{"rotation_deg": 10, "encoder_mlp_ratio": 4, "encoder_layers": 8, "fusion_encoder_fused_qkv": true, "fusion_encoder_bias": "all", "fusion_encoder_qk_norm": false, "fusion_encoder_moe": "top_k", "fusion_encoder_num_experts": 8, "optimizer": "soap", "beta2": 0.99, "max_precond_dim": 1536, "one_sided": false, "magnitude_pruning": 0.3}
Rows from block 5 of the fusion encoder of a small model that answers yes/no questions on an image's attributes, named by matrix and row number. Rows with one number within an expert belong to one neuron, the router's apart. Each number is 200 + 40 x the weight over its row's rms, rounded and kept within 0 to 999. All counts start at 0. After the name is the row's rms in percent of the matrix's.
After each expert's rows are labels from the 100 texts, of 14976, where the router gives the expert most weight on average: "tokens" is the input token at the peak. Only what is clearly more common there than usual is listed. The data: aerial photos of the United States (SatlasPretrain).
# router: router (fusion_encoder.blocks.5.mlp.router.weight, 8x256, trained with AdamW), inputs 0-63
# up: expert up (fusion_encoder.blocks.5.mlp.up, 8x128x256), inputs 0-63
# down: expert down (fusion_encoder.blocks.5.mlp.down, 8x256x128, transposed), outputs 0-63

# expert 3
router.3,087,231,175,240,158,201,185,233,191,126,241,239,170,208,222,251,187,246,268,279,266,132,205,194,217,228,171,279,184,233,226,141,183,178,261,189,207,233,219,202,246,237,203,234,204,251,172,229,184,237,212,174,220,199,236,139,199,266,135,205,152,237,163,208,229
up.14,098,197,197,209,167,199,200,200,200,220,192,161,180,179,366,201,200,195,205,211,209,195,200,201,200,201,183,375,200,210,200,248,160,200,191,200,201,183,207,159,210,200,227,198,200,155,197,201,200,0,149,196,200,221,200,193,331,194,200,200,336,201,200,211,187
down.14,103,219,243,200,167,199,200,202,201,196,203,207,199,200,164,191,200,203,200,140,186,214,200,202,198,195,200,203,204,198,206,192,88,200,204,259,200,192,204,199,200,206,203,196,200,200,200,195,201,190,200,205,200,197,203,196,210,205,202,200,198,199,200,200,200
up.15,029,212,197,252,200,200,211,209,200,203,220,205,197,187,206,170,196,200,162,201,0,229,211,200,169,181,200,198,200,200,200,237,207,200,250,200,145,175,203,201,249,222,200,215,203,225,223,268,201,177,217,202,210,200,226,189,173,200,196,221,284,171,200,213,200
down.15,020,200,189,209,195,200,200,212,200,200,200,206,195,195,314,198,198,202,200,206,105,175,200,204,199,204,199,203,198,201,192,146,202,200,205,216,202,196,198,207,315,204,200,200,195,225,200,135,200,306,221,183,201,202,207,200,109,152,200,192,189,199,201,200,198
up.16,045,198,203,207,204,200,201,202,186,200,197,218,198,200,154,204,199,202,200,170,200,200,200,196,208,188,202,205,200,199,200,192,185,199,207,500,193,205,199,194,193,200,200,191,200,200,204,214,193,134,198,199,200,181,202,192,209,200,200,211,237,201,200,173,200
down.16,016,191,224,195,195,197,211,201,200,201,203,200,187,195,200,194,201,197,199,170,258,200,200,200,203,200,199,200,207,200,135,184,506,197,208,539,206,202,223,200,199,200,193,191,200,169,207,176,200,151,196,197,200,202,201,215,270,209,206,178,488,200,200,214,206
up.17,042,208,200,200,184,200,208,200,192,203,197,187,200,208,209,194,200,186,200,182,213,200,181,200,203,377,200,195,197,200,200,202,169,200,190,211,200,200,204,202,171,199,200,200,200,262,184,200,237,207,204,198,200,138,200,195,200,200,200,161,253,200,200,200,200
down.17,035,188,203,200,198,200,200,194,199,200,178,207,200,195,242,200,200,201,199,184,200,211,200,200,200,200,200,255,203,197,200,216,514,200,200,138,200,200,200,200,200,200,200,200,200,200,200,200,200,200,191,200,201,202,200,200,200,198,200,211,232,200,200,200,200
up.18,041,192,208,192,201,201,218,200,198,338,200,217,202,192,169,199,210,192,197,200,200,224,200,203,219,200,200,181,200,200,200,155,200,195,204,215,200,200,204,195,163,263,189,199,200,143,186,200,199,185,191,200,200,225,200,197,183,211,200,209,288,200,200,226,200
down.18,039,206,200,202,201,201,200,200,200,205,200,200,199,194,200,200,198,200,200,202,194,200,200,199,200,200,200,242,206,201,180,200,0,200,204,84,199,200,202,215,118,200,200,202,200,200,200,200,196,224,200,200,200,207,219,195,200,165,195,199,212,199,200,200,200
tokens: "parking lot"

# expert 4
router.4,108,228,234,180,89,217,176,241,219,209,259,217,152,192,201,249,198,255,237,166,207,209,222,218,224,216,172,257,197,236,239,208,175,168,215,175,236,185,184,224,108,257,203,238,202,221,157,235,188,145,157,206,206,199,223,187,255,263,155,217,157,253,185,232,215
up.11,033,115,200,200,200,186,191,202,203,217,188,194,239,194,173,194,200,193,200,200,212,214,200,217,184,192,191,222,188,192,195,154,201,200,217,173,200,237,199,213,117,201,200,184,200,181,210,198,200,438,184,200,200,216,191,223,46,372,209,200,211,197,192,191,192
down.11,036,337,199,198,171,201,200,199,175,213,204,205,201,200,188,200,200,206,200,102,190,202,200,200,202,199,200,111,192,200,215,187,190,205,205,210,208,219,207,200,201,196,214,203,200,218,193,194,25,200,220,207,206,197,198,235,215,206,220,198,209,200,200,194,189
up.12,033,144,197,224,225,200,200,200,103,196,243,200,200,200,222,219,200,210,206,149,200,200,222,225,195,200,206,201,208,200,266,256,252,202,222,200,200,184,205,337,175,200,200,200,200,206,200,305,250,6,284,200,206,193,200,188,124,200,196,204,194,186,200,204,218
down.12,024,270,200,200,232,229,200,204,225,200,223,179,200,203,262,200,200,200,186,200,195,148,201,200,188,204,159,152,200,207,100,200,181,200,200,215,199,211,200,203,203,149,261,192,195,170,219,207,207,209,197,200,202,195,207,190,414,201,213,200,191,200,200,200,202
up.13,033,200,275,200,200,209,200,279,200,200,200,199,274,190,200,200,200,235,200,197,155,200,200,187,200,176,192,200,200,200,200,200,200,200,200,200,203,200,200,200,202,322,200,200,209,158,130,200,202,241,110,200,200,250,154,202,200,200,200,200,200,205,200,200,200
down.13,024,262,249,184,200,200,200,200,184,180,206,200,218,212,60,200,190,200,200,65,216,206,206,200,209,197,226,156,174,197,207,200,195,135,199,241,200,190,202,223,468,202,194,200,199,341,200,222,200,200,204,196,181,200,200,187,184,200,148,168,200,200,200,244,200
up.14,061,210,208,199,209,219,197,205,190,200,217,208,205,200,204,200,200,222,231,361,166,230,199,210,188,186,170,191,200,213,191,195,199,198,199,202,201,202,198,206,243,259,167,200,198,122,200,200,195,200,196,216,199,211,199,256,210,200,189,177,191,190,202,171,184
down.14,070,203,165,180,80,197,227,55,182,203,197,182,200,200,208,179,197,183,178,197,273,179,205,200,190,211,203,334,202,200,288,59,200,200,195,200,214,200,200,179,81,193,159,200,200,200,160,207,197,199,206,416,232,192,214,205,141,200,186,181,196,203,200,200,195
up.15,319,205,201,186,171,188,188,211,200,192,220,194,205,197,345,200,197,200,201,127,204,206,199,200,197,200,201,200,201,206,213,200,364,197,196,200,200,220,200,188,354,200,213,195,200,190,218,196,231,173,202,199,200,207,199,203,266,186,198,198,208,219,200,210,200
down.15,463,186,207,200,202,200,199,200,202,208,200,205,199,200,196,205,200,203,199,123,212,200,199,200,198,200,200,191,200,198,198,212,160,200,202,216,200,195,200,203,168,200,183,201,200,242,179,201,200,275,200,201,207,197,210,193,181,201,200,200,201,198,198,200,195
tokens: "building"

# expert 1
router.1,087,232,217,219,141,218,192,244,195,169,233,245,152,201,205,259,158,251,230,278,214,119,205,172,215,167,177,253,216,237,208,136,143,172,250,127,209,225,202,265,260,257,167,242,193,272,157,264,173,193,170,192,188,209,209,167,226,277,158,241,154,229,197,211,236
up.15,019,211,188,213,216,196,197,335,208,177,192,207,201,200,575,196,200,200,198,191,200,194,200,224,220,200,200,200,191,205,200,202,232,200,200,200,199,196,195,177,223,195,202,195,200,209,217,200,195,269,194,202,201,176,200,200,236,199,199,200,131,200,203,214,189
down.15,008,211,144,211,200,200,200,199,200,188,200,200,200,198,120,195,199,199,198,207,228,308,198,201,202,201,200,215,198,200,197,200,61,200,199,207,198,202,202,200,200,201,200,200,200,317,200,195,264,146,298,187,208,197,207,172,240,204,200,200,206,199,200,200,201
up.16,039,200,157,128,317,208,201,224,217,236,128,292,253,192,172,200,180,195,229,179,150,222,181,200,212,203,191,183,200,194,200,200,270,200,200,218,217,200,206,186,191,200,219,194,200,200,200,198,196,180,198,200,200,165,188,207,108,179,195,186,150,200,217,200,204
down.16,020,200,184,202,216,200,199,199,200,206,202,198,200,202,253,197,201,210,202,48,215,184,201,253,198,200,200,226,200,205,211,126,269,212,207,125,197,200,200,203,205,205,222,205,198,200,201,185,217,200,186,197,196,215,200,200,184,199,199,203,225,200,197,197,213
up.17,019,241,198,200,226,210,195,334,217,189,206,200,207,189,275,200,200,200,205,213,227,214,185,224,200,200,200,195,173,217,210,191,11,200,205,168,203,265,218,232,382,213,184,175,200,200,66,204,200,227,194,197,200,256,202,203,75,201,169,200,200,191,200,163,191
down.17,014,200,190,246,158,202,200,185,200,200,200,218,198,175,231,192,200,200,195,175,233,228,200,193,201,210,201,196,202,203,200,200,260,200,206,27,200,204,200,200,194,200,173,197,200,175,193,206,203,197,205,200,202,219,200,200,200,208,209,202,192,200,201,200,211
up.18,077,203,182,196,197,206,200,190,433,228,205,229,297,221,71,179,200,200,200,200,226,205,185,200,200,201,198,196,217,200,200,191,278,200,200,346,200,201,204,203,200,262,200,213,200,161,215,193,198,200,203,200,200,200,200,200,217,186,194,180,212,200,198,200,238
down.18,035,221,205,179,71,200,200,211,201,17,200,174,198,187,194,206,200,200,204,202,132,214,194,200,195,200,197,241,194,200,209,142,200,201,200,351,201,198,200,200,636,199,209,206,197,273,200,211,192,211,205,203,200,194,196,203,298,172,200,210,194,200,200,200,200
up.19,011,239,194,202,200,200,200,200,200,200,200,200,236,200,112,200,200,200,200,195,200,195,200,200,200,200,200,200,196,196,77,200,200,200,195,213,200,188,200,200,185,200,200,200,200,303,200,200,196,200,200,202,200,200,200,203,200,129,200,200,131,200,200,200,200
down.19,008,200,191,200,180,200,200,200,200,200,200,200,200,200,442,200,200,197,200,200,200,202,200,200,200,200,200,200,200,200,200,200,58,200,200,200,199,200,200,212,200,200,245,200,200,83,200,200,200,200,200,200,185,200,225,200,200,196,200,200,200,200,200,200,191
tokens: "parking lot"

# expert 0
router.0,091,209,193,211,217,210,189,248,194,151,220,241,160,200,215,272,167,244,216,225,228,164,262,198,223,209,191,211,197,195,176,151,166,160,253,131,199,214,197,273,226,244,161,254,178,250,205,244,233,206,195,165,197,194,225,155,188,215,160,223,137,244,196,230,226
up.12,019,229,204,198,200,192,207,184,200,200,200,200,201,199,175,200,200,200,195,170,249,200,198,206,203,195,200,200,202,187,218,140,200,200,203,229,199,211,196,200,336,204,206,200,199,200,202,196,209,18,200,199,198,200,200,194,190,217,210,206,182,200,199,180,199
down.12,014,200,209,200,628,200,200,195,200,207,200,200,200,198,156,201,200,200,202,200,243,0,200,189,200,200,199,200,201,200,201,197,121,200,204,200,200,201,199,199,398,200,161,200,201,200,200,198,200,200,193,200,200,200,200,207,200,203,200,200,195,199,200,199,200
up.13,014,200,200,206,205,200,196,175,190,73,220,428,134,193,179,205,200,200,285,200,110,200,200,204,209,197,200,204,201,209,200,200,200,201,203,135,204,176,200,191,411,198,173,200,201,216,201,200,200,176,194,202,200,195,202,200,80,197,218,209,171,191,200,200,200
down.13,011,196,203,199,207,200,200,187,201,203,200,200,196,200,200,194,199,201,200,210,212,200,200,202,200,200,201,200,200,200,202,247,200,200,201,551,200,200,200,206,204,200,191,199,200,199,201,203,205,102,199,209,200,201,202,199,200,201,200,202,194,193,200,200,200
up.15,013,193,200,246,220,200,216,200,200,203,197,248,211,200,194,206,188,191,198,139,288,200,179,216,211,182,200,198,201,200,185,0,213,195,169,220,170,160,200,177,199,203,200,220,200,211,185,197,207,228,185,203,204,175,160,190,200,246,132,200,211,184,200,230,200
down.15,005,170,200,162,292,200,200,200,194,200,200,200,193,200,231,209,203,200,199,200,0,191,202,171,200,264,200,139,199,202,194,231,200,200,215,171,200,202,200,200,213,201,200,194,192,187,202,195,201,125,172,200,193,200,200,273,311,146,214,199,200,204,200,200,200
up.16,019,198,212,209,200,205,223,200,190,194,203,298,200,200,208,229,200,207,206,208,37,201,200,200,209,200,200,202,200,200,200,234,170,200,201,137,192,135,195,190,135,195,212,196,200,129,190,217,200,133,186,197,197,201,200,190,148,189,242,200,109,205,204,200,195
down.16,009,231,199,205,209,200,201,204,200,196,188,231,206,206,223,204,197,200,199,257,200,191,181,195,200,195,200,144,202,191,200,200,20,200,205,20,200,200,200,170,200,210,216,200,199,191,200,207,200,326,263,66,202,173,200,232,119,194,200,199,194,206,200,200,200
up.17,021,229,204,200,209,200,200,200,200,200,200,188,200,200,504,200,200,200,174,200,215,200,207,200,200,200,200,200,202,200,200,200,200,200,200,228,227,200,205,212,200,231,200,200,200,200,200,200,251,200,223,200,200,200,200,200,213,200,200,200,183,200,200,253,200
down.17,017,200,200,199,200,200,200,203,200,200,210,200,200,204,239,200,200,200,200,188,219,179,200,200,200,200,200,203,200,200,200,171,204,200,178,214,200,200,200,200,409,208,189,200,200,200,200,199,200,195,200,189,200,197,200,200,200,207,200,200,200,199,200,200,200
tokens: "road"; "parking lot"

# expert 6
router.6,082,207,224,210,157,179,165,211,195,170,238,240,169,209,223,267,186,261,203,239,213,155,214,227,222,194,172,234,231,211,187,138,173,162,247,145,211,169,148,247,242,218,145,242,174,208,173,224,207,216,184,172,155,172,275,160,205,235,155,190,167,191,200,226,248
up.12,062,18,147,210,199,221,208,200,195,200,210,152,178,191,224,184,200,217,200,251,209,198,201,218,200,207,97,217,199,254,183,200,187,200,203,44,203,229,194,205,174,131,209,200,198,200,189,181,200,222,199,203,200,226,193,218,273,202,200,200,235,200,200,200,200
down.12,048,400,220,200,236,184,200,122,200,189,174,159,197,203,96,200,170,195,200,176,200,200,200,208,200,198,220,314,196,200,275,297,67,200,196,381,232,222,200,161,317,200,200,197,200,200,197,252,201,200,212,194,171,175,200,187,165,266,200,200,147,201,200,191,200
up.13,108,193,202,205,200,208,206,198,211,195,200,200,200,196,187,181,200,202,200,200,227,206,200,257,195,197,200,216,193,200,184,200,176,200,200,185,200,200,201,200,226,211,202,200,200,171,197,205,200,183,205,202,202,191,200,200,103,208,197,197,215,191,194,205,205
down.13,067,166,199,202,200,202,201,201,197,191,204,202,200,204,200,212,200,201,200,189,0,220,201,200,202,201,201,177,200,201,200,32,191,200,199,5,200,204,182,198,340,199,209,198,200,363,200,204,197,137,203,187,197,207,192,194,222,213,200,201,192,200,200,201,199
up.14,092,200,189,200,200,200,198,208,199,200,200,199,218,200,412,195,198,200,197,235,200,199,207,218,184,199,185,192,229,201,200,200,291,200,194,177,200,191,156,203,263,200,172,208,200,179,187,200,200,200,201,221,202,200,200,212,200,200,181,177,200,200,199,209,229
down.14,081,204,200,200,196,199,200,193,200,197,196,206,200,200,184,200,200,198,199,200,199,186,200,197,204,197,200,200,189,200,205,335,200,200,200,155,200,200,202,200,190,199,202,200,200,200,202,200,198,299,201,189,201,200,202,194,174,199,201,212,214,200,200,200,199
up.15,075,203,200,201,200,211,183,202,200,191,198,200,200,200,313,215,200,279,200,309,104,200,200,204,201,200,171,200,204,200,201,117,217,203,200,74,198,200,198,199,31,200,232,195,200,162,198,200,176,180,200,198,183,226,198,214,153,200,200,200,186,195,204,99,200
down.15,035,192,137,76,233,208,200,200,193,200,197,200,200,213,242,200,209,171,203,200,112,200,200,199,216,200,213,200,196,200,172,299,200,197,200,258,216,200,205,163,200,200,204,200,200,262,196,212,200,218,200,200,191,200,200,198,96,171,191,200,239,200,200,209,202
up.16,034,199,221,200,183,204,200,200,200,192,200,200,194,210,339,200,200,200,200,200,151,207,200,200,200,200,200,200,200,200,200,170,200,200,200,226,200,196,206,205,200,200,199,198,201,200,200,258,200,241,200,204,200,200,200,211,200,206,200,200,190,200,200,200,205
down.16,022,204,200,199,191,200,200,200,201,200,200,188,199,200,166,220,199,204,192,209,200,283,199,201,200,200,200,200,200,190,236,200,124,200,201,127,200,189,200,151,626,200,170,200,200,200,198,200,200,40,229,200,199,208,187,202,201,221,213,200,179,200,200,190,200
tokens: "parking lot"

# expert 7
router.7,095,240,201,221,207,210,180,234,185,201,263,253,145,195,239,242,162,274,234,216,229,167,216,193,231,225,197,252,188,224,251,139,153,190,216,155,204,181,225,244,224,240,202,249,186,247,161,271,172,193,183,163,187,188,213,149,198,284,167,220,128,227,181,227,249
up.12,038,200,154,200,200,199,187,193,175,192,200,185,199,178,235,224,200,192,189,125,239,151,195,197,200,197,200,211,211,196,205,285,205,200,201,317,195,200,200,193,154,190,259,202,198,200,206,200,200,200,199,200,200,200,196,200,197,204,179,202,208,200,200,195,198
down.12,032,264,200,206,175,205,200,200,194,196,193,292,205,219,224,199,195,187,203,189,229,230,160,199,214,217,200,209,197,207,179,0,199,202,191,311,200,212,196,200,200,222,200,194,200,200,200,185,200,208,199,237,163,200,200,201,185,200,195,200,218,198,200,203,200
up.13,040,218,192,204,236,201,227,195,202,187,189,200,200,207,155,180,199,184,200,200,229,204,195,193,200,213,218,261,199,204,200,187,284,199,187,200,207,196,198,213,111,204,185,203,200,156,204,200,200,200,168,201,198,187,200,217,29,184,183,200,78,199,200,292,200
down.13,165,201,200,199,203,200,200,200,200,198,200,194,200,200,291,200,200,199,201,218,200,200,200,203,200,201,199,200,200,200,198,200,207,200,200,200,200,200,199,202,227,200,200,200,200,223,200,200,200,200,200,201,200,202,200,39,201,196,200,201,201,200,200,200,200
up.14,055,221,193,186,424,200,192,181,185,194,200,256,250,202,246,200,200,204,184,230,175,188,193,205,197,196,200,85,197,155,176,212,142,199,199,229,192,199,201,198,196,228,220,200,202,195,183,197,199,225,208,207,171,203,198,195,119,202,220,210,0,180,200,200,206
down.14,034,202,199,195,231,233,200,200,203,200,215,200,197,202,222,200,207,200,200,189,204,228,206,214,200,185,196,217,207,200,216,273,171,199,212,0,197,200,200,214,200,192,215,188,200,200,207,206,202,122,212,170,235,177,230,200,229,199,208,230,334,204,200,200,211
up.15,386,0,200,268,190,196,143,197,200,191,200,191,198,200,91,211,200,218,188,200,234,199,202,200,198,203,200,198,203,201,185,271,46,200,201,251,205,200,185,204,162,174,216,208,199,130,201,206,205,361,201,199,199,226,200,199,179,198,202,200,196,199,200,199,209
down.15,239,260,206,194,237,200,200,167,190,200,199,187,200,221,213,180,200,200,141,380,135,200,176,186,188,200,200,178,200,200,198,0,250,200,200,64,193,183,190,207,211,218,200,216,200,266,177,242,200,178,220,211,198,202,201,207,175,276,199,196,212,200,200,187,206
up.16,032,210,182,200,203,149,76,150,205,297,190,173,188,192,200,216,193,180,195,179,373,200,201,188,214,206,204,200,210,205,222,200,235,197,200,119,201,180,223,203,303,174,200,205,199,192,217,206,172,60,203,200,202,185,195,217,200,148,200,191,216,198,187,167,186
down.16,030,211,206,246,254,200,200,179,199,200,192,189,200,200,126,200,202,190,201,173,236,181,198,200,207,205,201,226,199,202,200,499,183,200,192,241,204,202,194,196,81,197,263,200,200,233,200,212,198,184,202,209,199,195,187,191,197,223,196,195,203,197,199,202,196
tokens: "parking lot"

# expert 2
router.2,099,270,176,225,211,191,179,210,198,207,264,251,164,176,199,236,146,263,243,295,225,198,215,205,195,193,171,282,177,214,243,130,135,155,215,161,213,194,219,266,281,270,205,256,193,227,149,167,189,190,172,223,192,146,263,141,174,295,179,197,116,220,179,231,246
up.12,024,257,209,200,199,216,195,200,188,163,220,208,187,200,281,200,200,209,200,211,114,197,200,200,173,177,203,195,200,195,142,256,284,200,206,346,194,190,203,206,354,226,187,217,180,157,200,223,200,128,204,200,201,171,200,188,176,266,208,189,18,200,185,162,189
down.12,030,209,200,197,213,202,226,208,201,194,206,200,199,206,258,174,199,198,200,149,182,215,202,211,198,199,198,187,207,205,198,205,153,199,203,152,199,212,204,201,118,203,179,200,198,203,200,179,200,211,195,193,200,200,201,217,192,197,200,197,200,200,200,200,200
up.13,024,119,101,200,191,272,172,199,200,230,200,193,200,200,255,205,200,200,226,167,200,204,200,200,200,200,200,207,200,200,126,36,55,200,212,121,206,129,214,189,10,186,200,194,200,66,200,200,200,294,190,212,199,200,166,207,82,200,200,169,200,179,200,200,200
down.13,020,202,215,200,151,200,200,203,200,200,195,200,198,200,216,200,200,200,200,200,217,200,200,199,200,203,200,214,200,202,200,198,219,200,195,266,192,185,190,195,413,200,184,200,198,184,209,209,200,34,172,200,198,209,200,200,219,152,222,200,232,185,196,193,200
up.14,017,129,202,200,211,232,172,200,200,218,156,199,211,193,401,226,200,197,197,265,108,201,200,200,200,217,193,156,200,200,218,200,200,200,217,257,200,200,198,217,116,170,200,151,197,257,191,200,186,209,193,200,200,221,183,198,196,241,207,187,200,200,200,200,200
down.14,015,354,200,210,200,199,200,194,199,202,198,163,200,196,193,197,201,202,194,312,195,216,200,202,200,191,199,200,209,200,200,167,215,200,199,200,202,197,213,209,202,207,200,207,197,205,200,213,189,231,192,202,198,199,175,200,261,198,206,200,194,199,200,200,200
up.15,054,191,211,203,232,196,165,200,200,194,197,203,226,213,200,197,200,200,199,197,225,201,200,200,184,197,200,161,200,174,193,138,275,200,195,292,200,207,199,196,215,214,182,200,201,226,221,195,214,208,231,200,207,195,200,206,206,154,172,203,58,203,197,208,203
down.15,051,209,200,202,192,205,199,201,202,201,215,159,200,201,239,200,200,197,199,0,200,201,200,185,202,203,200,206,200,200,200,208,264,199,200,133,199,262,200,203,210,193,219,199,198,183,200,200,210,212,200,206,198,210,200,199,211,205,198,200,214,200,196,203,200
up.16,025,200,200,250,246,200,197,184,200,200,200,196,197,210,213,200,200,196,202,184,188,200,201,194,200,199,206,205,200,206,200,218,194,200,200,176,202,202,200,200,230,202,199,200,199,179,204,200,210,217,200,200,200,193,200,200,200,209,201,200,193,199,200,200,200
down.16,031,200,215,202,200,202,201,200,200,200,195,227,202,200,200,200,194,195,200,206,184,222,182,265,200,211,200,200,199,198,200,200,252,199,190,200,200,200,163,201,0,203,180,195,200,200,200,199,203,200,198,205,200,200,200,215,158,200,190,205,141,199,203,200,200
tokens: "road"

# expert 5
router.5,139,249,216,196,154,220,207,226,183,219,182,188,188,256,169,216,228,196,205,212,202,213,197,110,200,202,190,238,201,195,232,207,143,183,239,202,227,214,284,181,187,243,218,210,194,239,179,202,217,265,192,190,174,168,214,232,157,193,191,195,267,189,173,226,207
up.13,021,200,142,199,195,255,136,200,211,228,200,200,200,204,119,310,172,190,252,200,173,204,200,320,191,190,152,164,200,230,160,200,200,205,200,200,137,200,200,210,204,174,260,200,200,265,200,205,207,182,212,194,198,266,200,200,202,199,200,226,211,200,198,200,200
down.13,030,200,255,200,200,165,207,200,200,271,201,200,200,201,185,200,200,200,223,200,131,200,206,200,234,201,200,204,249,200,218,229,200,196,210,267,246,194,200,194,295,196,200,200,200,172,200,186,202,312,73,212,201,198,196,223,219,200,200,181,200,199,200,208,200
up.14,020,200,183,194,245,197,206,200,195,203,193,205,247,200,200,200,200,200,200,200,200,200,186,199,200,192,200,200,198,150,200,200,160,200,200,200,198,272,196,210,200,208,203,234,200,188,161,200,241,209,208,200,212,142,199,200,200,179,167,200,196,200,215,200,209
down.14,032,200,206,197,210,203,193,204,200,211,200,200,171,196,200,221,184,200,259,200,202,200,200,200,199,198,200,208,200,210,200,200,202,220,204,274,201,200,200,213,204,203,174,167,187,168,205,219,135,211,202,214,200,211,171,235,189,198,228,200,207,200,200,163,200
up.15,030,200,214,202,420,119,116,153,200,215,203,129,199,182,200,42,243,200,207,276,213,200,189,200,217,191,193,200,158,173,195,200,200,204,212,201,247,212,182,206,200,310,149,261,200,228,229,200,200,257,207,198,202,124,201,197,189,160,183,160,177,208,200,200,188
down.15,033,201,91,205,200,191,200,200,172,145,190,271,200,199,252,200,169,206,189,18,178,192,200,200,201,200,225,204,164,204,302,200,297,200,198,164,199,125,209,188,200,200,200,265,200,281,200,264,147,84,200,246,200,200,187,216,128,200,209,212,179,284,200,200,200
up.16,026,192,216,203,200,190,224,200,215,208,195,200,193,142,243,254,200,200,205,127,273,203,199,200,197,200,200,200,200,200,206,219,192,206,200,207,200,200,200,200,137,200,200,206,200,200,186,200,220,257,194,200,200,200,231,193,200,184,144,211,200,234,207,200,175
down.16,037,190,223,200,0,187,200,110,222,209,200,329,184,154,200,120,200,200,200,264,200,249,200,200,200,200,199,200,200,179,200,157,263,195,200,200,194,225,200,232,200,201,188,200,200,261,207,183,200,200,147,188,200,189,200,200,200,200,214,203,214,137,200,125,184
up.17,013,196,209,200,106,182,224,212,218,217,206,200,149,182,217,195,199,289,199,202,198,200,200,201,199,194,200,222,200,200,201,200,201,200,192,229,200,80,200,204,181,201,202,200,200,271,200,188,186,205,217,184,214,200,279,200,214,200,160,200,200,200,206,210,197
down.17,013,200,196,200,200,200,200,136,192,199,193,200,211,191,200,171,200,185,199,185,200,201,196,200,210,200,235,199,157,178,206,200,200,200,203,200,195,205,203,197,168,203,216,200,200,201,200,200,209,200,200,305,217,199,216,200,189,208,200,200,200,200,200,200,200
tokens: "crop field"